Weights of a small contrastive image-text model.
Model: 13.2M parameters, encoder depths [2, 2, 3, 2], encoder widths [192, 336, 576, 1024], text encoder width 256.
Training: soap at rate 0.0023, batches of 128.
Data: trained on photos with spoken descriptions (Open Images, Localized Narratives), 50862 training examples, 11.3 epochs.
Rows from block 2 of the text encoder of a small contrastive image-text model, named by matrix and row number. Rows with one number belong to one neuron. Each number is 50 + 10 x the weight over its row's rms, rounded and kept within 0 to 99. All counts start at 0. After the name is the row's rms in percent of the matrix's.
Before each neuron's rows are labels from the 100 texts, of 14976, where the neuron reaches its highest value: "fires on" is the input token at the peak. Only what is clearly more common there than usual is listed. The data: photos with spoken descriptions (Open Images, Localized Narratives). In brackets: how many of the 100, against the usual share in percent.
# fc1: MLP up (text_encoder.blocks.2.mlp.fc1.weight, 1536x256), inputs 0-85
# fc2: MLP down (text_encoder.blocks.2.mlp.fc2.weight, 256x1536, transposed), outputs 0-85

fires on: "p" (59 vs 1.5)
fc1.675 108:54 47 42 49 51 47 58 59 48 49 70 60 71 63 60 53 32 40 58 55 45 44 50 46 51 61 68 53 60 49 54 50 53 57 55 72 43 33 45 33 48 46 31 56 52 44 45 45 48 53 52 46 53 38 50 43 64 42 49 69 53 43 30 52 47 47 44 63 42 45 29 40 59 53 59 57 31 35 42 71 36 24 57 50 39 56
fc2.675 108:39 58 48 49 49 46 37 42 55 55 32 52 51 45 34 43 64 39 59 47 44 65 50 50 51 56 34 52 55 65 44 54 55 39 30 34 61 57 57 67 56 35 48 62 59 45 57 52 64 55 63 52 57 49 54 49 56 49 59 57 41 45 52 46 44 56 66 61 48 33 54 58 58 34 36 51 53 71 46 55 58 72 52 38 50 54

fires on: "p" (85 vs 1.5)
fc1.283 094:40 38 36 40 46 62 53 48 47 53 61 42 52 53 29 47 53 26 40 52 50 44 31 34 55 76 61 54 54 52 50 55 50 42 47 52 42 50 56 62 50 54 45 60 31 41 49 42 51 63 45 60 48 59 47 51 64 40 55 71 48 62 49 50 48 37 51 51 53 64 48 61 60 44 52 51 55 33 40 44 37 31 39 44 46 54
fc2.283 094:39 47 71 62 51 34 66 54 43 63 42 81 46 41 44 56 59 51 61 62 57 48 61 52 48 24 44 45 48 50 36 62 51 51 53 58 59 55 37 59 53 50 58 36 85 50 58 41 45 34 40 25 41 34 56 58 59 56 55 49 48 46 63 59 53 63 46 51 55 62 39 30 43 59 60 49 53 44 51 42 53 48 39 70 44 50

fires on: "w" (71 vs 1.8); "y" (29 vs 0.3)
fc1.641 117:67 52 50 46 42 37 64 64 47 48 47 35 48 51 62 43 43 55 63 74 48 38 52 41 48 68 58 42 57 30 65 38 38 28 39 44 73 62 52 29 52 40 56 52 41 47 28 35 46 44 68 55 54 60 54 44 59 54 50 54 59 53 71 53 61 57 63 51 41 62 58 57 59 60 48 51 49 55 46 46 43 51 57 57 35 58
fc2.641 132:75 32 37 71 49 51 51 45 61 59 37 48 60 60 62 51 29 51 60 69 35 62 52 37 33 68 51 44 33 60 54 50 59 53 33 44 74 69 43 67 45 41 47 42 28 54 42 52 37 56 39 54 57 54 44 40 49 35 49 50 37 50 52 40 39 49 55 56 60 51 43 62 45 59 61 52 57 65 44 52 40 46 48 61 40 27

fires on: "e" (97 vs 11.4)
fc1.456 102:50 68 52 54 41 50 50 40 40 46 60 64 61 53 47 25 44 56 49 61 48 49 53 49 45 47 47 46 52 58 68 50 49 37 61 66 59 48 48 43 50 55 57 42 40 41 39 54 52 46 49 56 49 57 37 33 50 23 47 43 50 67 59 41 47 57 35 55 57 51 57 51 39 54 59 46 54 70 49 47 43 39 33 65 44 52
fc2.456 117:51 43 61 37 52 53 48 67 24 45 61 37 46 60 54 60 59 49 54 61 31 27 38 38 37 48 44 46 39 47 35 44 53 50 30 31 59 55 44 52 49 53 44 36 47 69 49 42 43 38 41 65 54 45 60 52 29 42 71 62 52 50 49 58 55 53 71 54 65 57 51 58 43 50 35 25 34 44 69 62 35 64 51 51 50 41

fires on: "s" (84 vs 5.5)
fc1.341 116:57 80 57 40 56 55 40 35 63 65 39 41 52 64 57 41 41 53 47 38 65 47 35 30 76 47 71 46 61 44 60 41 46 56 74 40 30 47 63 31 74 49 51 49 48 60 69 49 67 52 56 56 46 60 40 67 55 37 51 57 62 44 37 38 55 46 53 44 54 43 57 53 57 40 42 57 57 64 55 43 39 48 56 47 43 58
fc2.341 121:59 50 59 48 47 38 51 52 58 56 36 36 51 52 49 53 50 60 50 77 23 57 59 45 57 46 34 46 60 59 58 65 52 37 34 28 72 65 41 55 38 26 42 50 61 71 51 47 55 46 50 66 46 44 43 37 50 40 45 53 50 49 40 41 47 44 33 51 62 44 63 51 46 36 27 43 52 60 42 34 46 45 42 44 50 38

fires on: "p" (89 vs 1.5)
fc1.676 111:39 41 37 48 64 47 37 62 50 54 21 45 76 37 47 41 46 59 55 41 69 48 54 48 49 58 49 49 49 37 42 43 46 40 55 41 46 53 53 62 44 36 54 47 49 50 52 44 52 38 41 78 56 46 54 49 49 43 43 34 38 60 52 50 47 77 41 66 44 43 64 69 65 39 48 48 46 44 42 53 71 53 42 34 68 62
fc2.676 112:32 54 50 38 52 54 44 35 63 52 52 49 40 51 33 56 53 44 55 57 49 58 41 58 63 53 45 53 39 52 51 49 61 55 65 44 51 54 43 48 61 48 36 54 39 56 56 56 59 48 36 29 49 49 46 41 58 47 56 57 49 54 45 40 53 53 43 49 41 79 53 40 50 44 36 59 56 54 37 38 54 65 45 60 57 48

fires on: "s" (52 vs 5.5); " " (42 vs 19.5)
fc1.557 110:58 57 51 42 53 53 36 34 47 63 56 49 48 51 65 44 40 52 65 46 54 51 62 19 57 48 44 37 40 28 50 38 30 61 61 35 43 53 56 52 38 40 52 57 53 80 58 42 34 41 51 45 58 61 55 50 63 50 45 61 51 60 63 53 46 69 55 50 40 36 66 48 62 47 51 54 54 36 54 54 46 47 50 52 58 55
fc2.557 117:57 57 54 33 46 57 34 43 47 57 67 39 70 49 49 67 60 33 54 51 52 47 35 37 36 40 53 56 43 58 51 61 50 43 41 38 57 62 60 48 68 53 36 47 38 41 42 56 36 50 51 51 29 49 44 46 45 61 32 42 60 39 38 68 48 42 25 53 47 60 34 52 63 59 55 54 30 48 63 55 45 58 25 46 62 67

fires on: "s" (32 vs 5.5); "i" (30 vs 6.6); "u" (12 vs 1.2)
fc1.276 101:62 68 45 46 40 56 62 42 70 59 38 61 38 51 28 50 39 64 54 72 65 45 49 84 53 52 39 51 50 53 69 42 53 37 50 48 43 43 68 33 49 54 43 58 53 50 67 40 56 45 50 39 47 36 58 43 71 42 52 55 52 49 42 36 52 43 50 53 49 56 54 40 64 51 50 46 58 58 41 53 66 61 54 46 46 47
fc2.276 106:51 55 57 58 51 46 43 59 59 32 61 70 45 57 58 54 65 56 46 44 51 58 52 50 60 61 52 65 36 53 55 68 49 59 52 53 50 46 55 77 53 53 39 40 43 41 80 43 57 43 38 49 34 49 34 68 41 38 50 68 46 69 53 52 39 36 48 56 62 48 57 66 30 40 59 43 66 52 53 28 61 66 48 42 33 47

fires on: "w" (86 vs 1.8)
fc1.754 084:54 53 53 53 67 50 38 65 53 66 44 41 60 57 63 53 45 43 53 74 44 51 35 44 57 71 44 53 39 36 41 57 55 63 45 30 56 45 57 63 54 60 62 44 52 45 40 38 57 41 45 46 50 65 53 55 44 40 43 67 43 27 57 57 36 54 56 59 40 47 52 51 62 58 37 47 34 38 48 56 45 53 53 45 57 47
fc2.754 084:62 51 45 59 29 64 57 51 59 46 45 48 60 61 22 63 51 42 55 22 42 46 46 57 48 33 63 45 56 52 33 48 56 59 49 62 43 51 56 46 57 45 30 48 58 37 48 57 33 59 46 57 40 44 52 50 61 53 56 66 67 47 34 53 65 34 51 43 48 23 47 43 55 52 54 64 73 38 37 39 55 58 64 29 45 62

fires on: "m" (50 vs 1.6); "l" (26 vs 2.3)
fc1.538 109:50 51 33 55 55 55 35 26 54 49 48 35 31 57 62 45 47 40 61 62 31 42 65 43 61 28 42 45 47 65 31 46 44 54 40 46 49 47 59 58 54 64 52 60 38 64 47 56 32 53 49 39 41 57 51 53 61 40 30 50 51 48 48 65 34 77 61 39 62 30 42 52 65 43 55 65 68 39 48 27 64 51 56 55 61 59
fc2.538 118:64 43 45 34 49 51 31 39 51 41 56 31 57 60 62 60 60 36 35 64 51 53 47 50 35 35 68 51 43 50 38 40 51 49 41 52 63 43 59 45 43 58 44 66 43 50 51 50 33 34 45 63 38 51 53 47 47 66 27 35 57 26 35 71 38 49 33 43 45 55 21 56 63 55 57 50 41 51 57 55 51 50 32 52 53 59

fires on: "p" (97 vs 1.5)
fc1.636 112:49 49 59 41 43 34 47 62 37 59 43 51 53 63 54 41 63 48 73 48 51 50 62 43 59 53 45 49 41 41 39 56 49 44 39 49 36 59 42 57 43 50 42 46 47 43 46 72 54 47 29 41 65 60 44 40 56 48 50 45 77 44 55 62 44 45 33 52 34 53 60 56 49 51 43 56 42 73 55 63 62 72 57 35 57 47
fc2.636 118:58 45 34 33 62 46 60 35 70 42 47 54 48 25 32 63 52 39 68 44 55 62 46 54 36 46 48 64 52 60 36 48 44 62 45 47 43 52 60 52 48 40 57 63 44 49 57 40 34 63 49 51 43 41 68 47 60 38 54 63 26 56 62 37 41 55 57 61 39 54 58 45 58 50 49 45 71 40 45 48 54 50 51 66 33 46

fires on: "r" (99 vs 4.5)
fc1.36 117:45 49 50 51 51 46 62 24 53 40 49 41 41 45 43 42 47 53 54 41 64 30 39 51 55 45 44 12 42 60 46 40 41 56 57 54 44 49 44 48 46 50 61 60 39 53 62 41 55 58 62 50 38 38 63 55 62 65 70 57 24 61 71 47 54 35 49 57 72 72 61 53 63 45 63 49 60 34 64 44 60 30 54 57 54 61
fc2.36 131:60 46 54 57 36 47 56 63 54 53 61 54 52 36 55 51 55 55 33 61 66 45 62 62 57 65 43 54 27 41 45 62 54 61 34 42 41 42 45 49 48 45 48 62 50 52 54 59 47 34 57 33 63 46 67 46 54 50 43 47 49 42 51 44 60 57 56 46 58 48 52 56 33 56 44 55 63 55 59 42 58 42 44 60 51 65

fires on: "k" (44 vs 0.8); "m" (26 vs 1.6)
fc1.125 114:38 16 42 37 44 51 57 40 45 49 34 47 44 36 57 54 48 61 62 54 55 49 40 46 56 45 41 44 47 56 39 62 40 29 51 46 60 55 49 57 55 48 56 73 47 63 58 59 56 59 26 48 45 44 50 53 56 40 50 62 63 59 29 66 41 37 65 64 70 60 45 68 42 59 34 40 36 43 53 41 72 61 52 23 56 58
fc2.125 108:57 61 51 40 56 54 55 61 52 63 44 47 56 57 41 62 63 54 65 65 57 44 50 59 34 60 51 52 45 46 62 69 39 50 57 42 58 36 31 49 51 45 43 56 40 61 52 43 40 46 53 31 45 39 51 34 46 53 45 27 58 36 50 48 51 43 44 55 47 50 38 52 62 32 38 48 39 58 44 40 45 32 61 50 49 45

fires on: "p" (94 vs 1.5)
fc1.23 082:40 33 42 47 47 49 24 60 49 58 47 48 45 59 58 44 49 54 51 35 35 59 60 43 64 40 48 63 50 63 57 56 37 42 42 45 38 63 63 55 39 58 66 64 43 64 59 47 64 40 55 56 48 66 62 30 67 39 48 61 61 65 48 47 57 44 47 59 28 54 56 37 63 36 65 42 45 44 43 59 57 49 53 25 50 33
fc2.23 079:60 65 41 49 57 49 53 45 69 43 45 60 48 44 27 48 44 50 48 45 70 57 57 40 49 40 53 53 78 59 56 57 47 54 44 37 62 49 46 48 66 29 42 48 54 33 47 47 63 61 30 50 47 54 44 56 58 49 61 47 33 55 31 54 61 51 60 44 37 48 49 47 46 54 40 54 34 42 49 47 47 60 43 53 46 54

fires on: "k" (77 vs 0.8); "n" (23 vs 6.4)
fc1.160 118:49 27 45 52 51 48 54 38 58 44 28 48 74 36 57 30 52 49 48 52 59 41 54 68 34 62 48 47 42 44 39 37 43 41 56 49 58 49 68 68 46 51 48 69 38 30 51 42 57 44 44 53 54 59 43 30 50 60 68 51 52 49 64 59 61 55 53 45 54 76 46 57 57 34 36 59 34 53 43 45 51 45 54 38 47 51
fc2.160 134:59 55 45 38 64 56 55 53 42 61 51 57 42 42 40 51 63 39 54 46 51 44 31 40 57 44 45 66 53 61 41 52 47 49 44 44 46 51 55 52 55 44 46 56 40 47 54 45 51 62 42 61 46 34 63 35 71 40 45 68 34 57 64 50 51 75 54 56 28 46 41 27 55 45 58 48 44 55 44 38 41 54 54 49 39 56

fires on: "m" (43 vs 1.6); "k" (30 vs 0.8); "y" (22 vs 0.3)
fc1.61 111:44 48 41 30 45 44 64 35 66 50 29 38 44 43 55 31 49 48 61 48 46 42 44 51 73 33 60 46 58 48 43 38 53 30 45 49 40 55 46 56 80 47 43 72 44 52 51 50 39 47 35 63 49 39 59 65 54 42 46 52 53 42 45 63 54 43 62 62 54 49 37 71 60 54 37 63 41 63 57 38 61 37 52 36 61 45
fc2.61 097:46 59 60 52 46 61 45 57 47 62 47 47 42 53 50 57 48 58 62 51 43 46 48 57 51 58 45 40 50 51 67 50 40 41 57 41 41 52 38 61 36 58 37 56 47 55 45 49 43 45 62 34 42 36 57 56 44 58 38 36 48 37 58 49 51 37 52 47 52 59 48 72 49 49 52 43 57 40 54 52 51 47 59 50 47 48

fires on: "m" (95 vs 1.6)
fc1.612 098:41 51 40 61 61 38 46 75 50 44 61 59 63 48 48 40 50 53 47 60 47 51 58 57 43 50 45 56 50 48 32 45 34 62 63 52 53 47 32 62 45 53 38 51 48 61 41 54 59 36 38 44 42 70 42 38 44 44 47 44 39 52 42 48 35 52 44 57 41 54 65 45 62 61 46 37 49 67 44 60 39 56 52 58 61 25
fc2.612 102:48 55 49 32 72 46 52 22 48 65 35 64 61 24 41 54 43 44 34 42 36 44 52 40 57 45 47 60 49 62 44 51 59 51 55 49 45 40 58 38 81 45 66 51 48 60 60 48 32 62 47 60 27 53 41 34 53 52 41 70 39 55 53 47 36 58 43 37 35 46 48 50 39 53 49 50 51 56 44 46 49 51 44 40 44 52

fires on: "p" (14 vs 1.5); "o" (13 vs 4.6); "b" (9 vs 1.3)
fc1.618 104:51 56 36 50 60 48 52 35 55 55 54 49 49 56 80 47 41 53 68 45 37 46 37 44 48 50 50 39 59 57 66 61 53 56 38 48 43 44 49 33 57 36 49 42 38 57 38 64 43 52 49 46 52 69 46 45 42 41 50 53 27 69 55 38 48 46 49 40 51 43 42 54 62 54 50 55 35 46 46 47 63 53 53 51 40 62
fc2.618 103:42 43 57 52 53 49 51 42 62 56 52 55 66 45 30 59 59 75 44 53 61 51 70 61 59 36 48 49 70 63 15 50 59 59 39 57 75 41 56 61 42 43 52 43 59 61 71 55 60 58 39 46 39 54 51 44 68 58 40 56 50 29 42 52 52 38 62 61 65 42 22 58 42 32 50 51 56 53 61 55 62 51 54 67 40 46

fires on: "s" (70 vs 5.5); "i" (29 vs 6.6)
fc1.103 095:50 37 62 49 37 37 26 52 54 40 52 56 45 47 50 47 44 48 56 60 60 55 48 46 42 51 51 41 53 48 47 49 64 30 41 57 35 57 46 47 58 37 40 63 49 74 50 48 51 46 35 63 55 52 73 58 52 32 36 55 43 42 53 53 61 48 37 54 57 79 58 43 58 52 54 53 73 52 34 53 55 52 50 37 58 55
fc2.103 086:53 59 35 48 58 49 56 52 72 50 53 46 60 41 56 57 60 44 43 53 47 38 54 44 60 52 48 48 55 46 39 47 59 48 65 36 48 34 59 65 37 48 49 47 33 41 53 38 56 65 33 47 42 43 45 51 45 74 67 52 51 47 54 51 43 38 58 53 40 51 57 39 50 29 47 45 36 56 49 40 46 50 53 36 59 49

fires on: "s" (94 vs 5.5)
fc1.141 111:57 64 51 27 47 33 62 43 64 52 50 54 50 50 50 55 43 60 47 69 67 37 35 38 62 59 37 70 47 45 49 51 68 45 43 50 40 46 64 41 56 63 72 40 36 32 50 49 43 66 53 46 40 48 54 61 58 56 26 51 50 39 59 53 35 62 59 46 45 45 51 62 42 51 41 70 57 49 60 53 57 47 35 25 41 55
fc2.141 099:47 52 66 61 58 53 60 75 31 45 58 51 45 58 64 63 48 60 45 43 32 58 55 52 51 39 52 49 25 66 71 52 36 47 54 66 41 46 55 68 52 50 44 33 59 42 51 48 57 36 51 60 56 35 46 65 45 38 39 55 49 67 48 48 48 38 40 49 66 49 50 56 44 42 54 45 52 58 46 32 49 38 38 67 43 36

fires on: "e" (45 vs 11.4); "s" (29 vs 5.5)
fc1.324 096:56 60 48 52 56 32 36 45 59 66 55 55 48 65 57 51 52 43 48 48 47 31 49 53 57 46 52 50 59 44 48 46 38 53 60 58 52 49 69 39 56 54 57 55 42 44 59 50 55 49 46 67 36 55 39 47 56 40 39 35 56 47 36 35 43 60 53 55 54 43 45 59 55 40 46 35 61 47 64 41 44 53 29 54 52 40
fc2.324 094:59 34 51 45 49 52 35 54 56 62 45 31 39 54 54 67 57 64 60 57 55 51 47 32 38 54 52 57 44 65 54 59 54 48 50 40 39 41 30 69 40 50 47 46 51 56 52 45 62 47 49 39 43 29 46 40 34 30 50 39 54 45 63 51 63 49 70 48 60 51 48 42 55 41 53 45 37 62 38 47 67 46 50 46 45 39

fires on: "e" (83 vs 11.4); "s" (17 vs 5.5)
fc1.511 114:52 27 45 45 25 52 41 42 37 44 36 66 42 54 45 49 55 50 50 30 33 52 44 39 58 21 46 49 53 51 57 49 43 42 51 54 33 54 57 48 46 48 58 68 42 55 68 44 39 61 64 54 45 48 41 38 58 29 55 57 38 47 63 42 50 56 42 39 52 54 54 50 61 36 50 50 58 57 40 60 45 43 42 49 60 66
fc2.511 113:61 51 63 49 43 64 47 43 42 69 67 54 55 46 33 66 42 52 51 33 53 55 52 46 55 41 51 37 44 48 49 73 52 62 60 62 54 47 66 43 50 37 53 54 67 39 44 52 34 52 36 21 53 36 58 59 48 52 33 47 50 58 57 45 57 78 44 39 59 48 31 47 63 43 48 51 48 49 37 46 31 38 57 49 44 32

fires on: "k" (83 vs 0.8); "y" (17 vs 0.3)
fc1.46 115:49 23 52 46 53 52 42 38 58 44 24 60 45 64 52 23 54 51 56 58 66 71 50 38 51 38 43 57 61 65 46 37 58 36 46 56 66 46 64 53 60 43 26 66 45 48 42 40 50 53 60 41 53 45 57 59 44 45 55 51 63 54 67 49 49 46 41 41 40 74 37 69 54 41 45 67 33 35 58 37 51 49 36 41 59 47
fc2.46 117:37 66 40 54 48 62 57 50 48 75 48 34 35 60 58 69 54 49 51 59 46 58 53 59 70 69 42 49 42 57 45 55 35 46 44 54 37 60 43 50 41 41 54 67 41 52 50 54 56 57 59 40 61 44 36 25 37 44 34 42 34 48 46 45 38 56 48 49 60 43 42 48 57 52 47 54 51 56 54 47 51 56 52 46 30 50

fires on: "m" (69 vs 1.6); "y" (26 vs 0.3)
fc1.671 106:60 49 35 46 44 55 47 51 39 53 36 46 44 60 24 43 35 54 50 37 45 55 40 33 66 45 58 54 54 51 53 52 41 49 44 25 60 44 46 60 45 49 45 55 32 67 46 51 47 49 50 54 42 59 56 53 54 45 56 53 74 44 52 50 36 31 60 44 52 46 41 64 54 81 43 35 68 53 41 58 45 37 29 49 47 53
fc2.671 096:66 41 49 63 48 54 50 56 57 44 44 59 58 51 45 34 64 51 58 56 56 47 60 38 50 65 54 47 64 54 55 38 47 38 33 43 54 48 30 63 28 43 58 47 52 41 42 56 40 43 49 51 44 42 58 65 53 49 45 35 44 68 60 47 59 45 54 50 72 40 62 41 47 44 57 54 62 60 42 43 51 42 71 55 60 32

fires on: "r" (58 vs 4.5); "w" (31 vs 1.8)
fc1.732 104:28 62 40 58 38 75 35 52 51 60 28 42 34 56 51 45 42 56 57 41 57 43 38 40 61 31 53 56 61 56 59 31 41 34 39 49 64 61 68 60 51 60 65 58 55 61 66 61 50 32 49 50 50 52 48 59 55 39 58 40 48 51 61 54 50 64 33 69 50 38 48 36 47 41 46 49 44 45 53 57 43 45 41 61 38 48
fc2.732 106:64 44 76 49 48 52 43 43 61 63 59 28 52 44 42 49 54 44 45 61 43 65 50 41 47 55 56 51 58 41 56 54 56 44 51 52 61 48 49 40 56 60 50 49 42 41 44 44 33 39 59 37 37 53 60 58 51 60 58 42 54 46 49 35 54 40 58 50 39 42 47 57 49 41 54 34 56 55 50 39 50 58 58 49 56 55

fires on: "m" (77 vs 1.6)
fc1.100 090:52 46 21 51 49 57 49 45 57 58 52 55 42 61 43 39 44 37 42 52 39 53 57 64 41 62 41 63 44 60 55 66 33 46 52 41 51 41 36 43 61 56 43 65 45 49 35 36 41 61 43 35 40 46 48 53 38 51 44 51 66 48 49 52 36 55 61 54 54 61 48 38 64 43 53 59 38 37 50 59 47 42 49 51 43 60
fc2.100 084:55 57 63 47 54 63 47 55 45 58 44 51 60 42 46 38 45 53 62 46 43 48 59 50 63 54 55 42 52 74 44 50 54 39 39 64 48 52 41 60 33 42 45 60 49 43 63 57 47 59 49 65 50 38 54 40 64 56 48 66 46 43 39 38 41 45 63 46 45 36 52 36 38 53 45 54 64 38 30 40 48 33 58 42 62 59

fires on: "w" (55 vs 1.8); "y" (14 vs 0.3)
fc1.38 086:63 53 44 38 73 66 55 57 43 55 62 58 60 41 55 58 38 47 55 46 48 50 52 50 43 44 63 55 42 57 64 53 47 64 44 54 28 45 64 65 50 54 32 41 48 66 41 36 37 57 44 55 63 37 50 68 50 46 48 57 60 48 52 50 48 67 48 41 36 32 70 44 38 50 43 47 64 46 42 45 52 69 40 60 64 53
fc2.38 075:40 22 90 71 45 57 58 62 38 70 54 35 39 44 53 47 51 39 66 44 52 59 46 55 43 47 47 31 60 49 44 51 68 44 52 50 50 56 32 41 36 44 46 44 56 46 39 53 62 24 65 41 55 44 54 54 42 43 45 60 55 45 42 40 47 49 33 49 59 60 51 46 41 56 47 65 49 40 47 43 42 38 45 39 58 45

fires on: "r" (61 vs 4.5); "w" (27 vs 1.8)
fc1.269 114:42 41 44 56 41 62 47 55 50 60 47 54 27 65 42 42 58 34 60 44 56 46 50 53 56 27 64 46 60 59 55 41 63 40 44 41 51 24 57 54 55 36 60 77 43 48 50 58 44 46 60 47 33 51 67 61 52 43 55 50 57 50 42 53 44 49 58 48 57 54 41 58 53 54 45 67 40 41 37 44 48 28 50 56 41 39
fc2.269 128:41 52 73 59 47 49 54 44 76 49 44 39 40 47 44 43 47 57 52 49 57 56 48 45 39 72 43 64 50 45 35 59 46 36 56 51 51 60 49 49 47 53 70 54 31 55 60 45 59 53 37 47 49 46 45 46 49 56 68 37 37 55 52 53 59 51 68 70 56 40 37 46 66 58 54 56 41 34 43 52 65 35 43 43 53 54

fires on: "s" (50 vs 5.5); "f" (43 vs 1.1)
fc1.494 110:45 47 42 49 54 60 45 53 37 62 53 49 51 47 35 39 52 44 70 48 45 48 45 53 58 42 44 48 38 63 40 40 49 46 49 60 39 50 52 49 55 42 43 52 43 63 65 54 38 59 44 59 44 38 51 70 58 33 49 42 40 39 65 56 37 44 46 29 54 40 49 57 51 49 43 55 52 35 47 47 52 46 27 56 64 42
fc2.494 116:50 44 70 41 46 55 49 45 41 66 52 54 46 42 31 61 51 51 44 35 44 69 50 40 50 46 45 40 35 48 50 81 56 62 57 55 55 49 52 33 50 31 42 45 48 47 61 58 35 35 49 29 52 48 62 55 53 70 40 59 54 43 52 33 57 62 53 51 42 33 38 44 51 48 46 44 58 48 34 45 40 39 60 35 54 44

fires on: "w" (90 vs 1.8)
fc1.215 102:43 51 46 61 50 67 46 46 46 56 35 49 49 59 37 47 34 40 65 59 52 55 50 57 65 46 60 58 32 66 61 48 69 49 53 39 36 44 50 44 31 49 40 56 30 58 65 57 47 52 47 58 59 44 41 48 50 54 49 50 47 32 44 42 51 54 53 46 47 32 55 39 43 44 38 51 62 65 44 39 31 34 56 49 63 53
fc2.215 114:35 33 75 48 44 67 35 62 56 71 51 45 41 57 35 60 56 36 63 36 50 60 57 49 45 57 54 67 47 48 55 49 41 41 49 50 74 48 33 29 48 39 60 33 36 35 44 44 53 60 52 44 40 49 39 60 52 63 63 61 48 52 49 48 56 40 47 55 35 38 54 37 55 50 52 53 47 61 33 45 48 51 63 51 64 41

fires on: "e" (28 vs 11.4); "s" (21 vs 5.5); "m" (7 vs 1.6)
fc1.409 100:57 47 33 55 60 58 40 50 55 51 50 46 57 59 51 50 64 50 49 50 23 50 65 61 43 58 35 52 48 45 39 40 63 52 40 44 51 42 63 61 61 45 42 56 47 68 41 62 67 23 56 54 61 53 61 38 43 56 52 34 55 42 43 56 28 70 39 45 52 56 61 58 55 42 46 45 44 57 52 64 52 63 60 39 60 53
fc2.409 096:50 57 50 42 62 53 31 44 51 62 28 50 47 40 45 67 37 49 65 42 41 29 37 32 51 55 43 55 57 56 48 41 71 43 58 50 33 47 55 54 60 46 55 65 37 25 55 42 42 52 28 59 38 63 46 62 41 60 56 51 49 58 40 55 51 46 49 58 20 34 51 33 50 63 59 49 54 66 43 30 28 52 52 50 41 53

fires on: "e" (58 vs 11.4); "t" (20 vs 6.7)
fc1.370 099:48 58 49 44 61 47 63 50 55 48 56 38 55 54 35 55 41 32 39 39 42 46 51 61 47 52 53 67 33 47 45 40 35 38 67 32 60 53 44 45 48 37 56 39 40 36 63 51 53 45 66 45 46 68 53 46 52 36 48 46 43 62 59 49 46 51 53 43 64 48 53 56 44 67 69 48 53 50 37 35 60 31 38 48 54 59
fc2.370 102:62 40 64 44 57 53 45 82 49 45 53 54 53 47 55 56 57 57 31 57 64 48 39 46 48 34 52 51 47 66 57 65 53 49 48 38 41 50 48 53 44 63 37 32 55 56 53 53 44 51 58 53 47 32 55 42 38 36 71 62 52 68 61 47 71 49 70 60 48 53 46 49 42 48 40 55 36 35 74 31 51 54 50 51 52 55

fires on: "k" (65 vs 0.8); "n" (22 vs 6.4); "l" (7 vs 2.3)
fc1.521 100:36 30 39 40 65 45 50 59 53 39 36 47 62 47 66 37 48 57 37 58 56 64 58 70 47 53 40 40 61 57 40 35 55 40 44 31 64 50 64 46 44 45 33 79 45 40 48 40 57 60 48 40 54 50 58 39 57 44 48 64 41 43 43 48 48 54 57 31 44 68 39 56 38 49 55 50 46 49 63 64 58 59 50 41 38 47
fc2.521 102:48 53 46 53 64 58 47 60 52 53 54 44 51 42 62 53 69 44 58 54 47 43 39 47 64 54 50 64 56 67 45 58 47 55 54 40 47 48 69 46 51 49 52 58 31 33 59 64 46 61 51 58 53 40 62 29 69 37 58 43 22 51 60 54 57 57 61 56 46 63 54 31 64 44 47 55 46 42 44 49 43 40 55 46 53 55

fires on: "w" (30 vs 1.8); "t" (24 vs 6.7); "d" (10 vs 2.7)
fc1.422 097:48 54 40 57 41 54 41 60 50 41 48 47 34 68 50 59 49 33 42 45 46 46 63 51 68 43 56 51 36 62 58 71 43 43 40 53 52 34 46 44 49 29 38 50 45 69 44 38 51 51 54 36 52 62 52 56 38 37 50 53 38 35 47 49 45 68 52 30 42 49 53 55 69 52 46 50 51 49 43 51 46 51 64 53 57 41
fc2.422 080:64 54 74 52 54 69 51 67 58 54 37 40 45 47 64 66 44 33 59 56 31 64 32 51 45 49 56 46 67 43 43 42 40 61 58 40 45 75 44 54 41 68 43 38 60 45 46 56 50 49 42 53 42 34 38 39 66 48 65 66 58 59 57 45 52 36 58 62 59 46 57 43 46 61 56 47 67 45 55 33 59 37 55 35 59 63

fires on: "m" (35 vs 1.6); "l" (29 vs 2.3); "k" (16 vs 0.8); "g" (13 vs 2.3)
fc1.24 120:42 44 45 50 54 54 47 53 51 61 46 36 29 67 48 26 63 44 68 39 55 43 49 65 52 47 47 31 37 52 38 44 40 30 56 42 53 50 45 60 66 56 36 72 40 63 48 66 42 29 35 43 37 42 45 56 63 40 51 64 32 44 47 63 52 62 54 58 52 40 57 40 64 41 24 52 56 44 40 49 64 62 51 42 48 49
fc2.24 129:36 56 49 48 55 48 52 52 59 48 65 41 49 56 51 59 52 57 47 72 53 61 56 59 41 49 50 40 43 51 60 44 59 68 49 39 53 41 50 63 37 62 47 51 45 50 33 54 44 28 64 50 40 51 52 51 52 57 30 47 45 37 38 54 47 45 50 44 58 66 49 46 37 43 39 37 54 52 57 35 71 53 40 58 35 59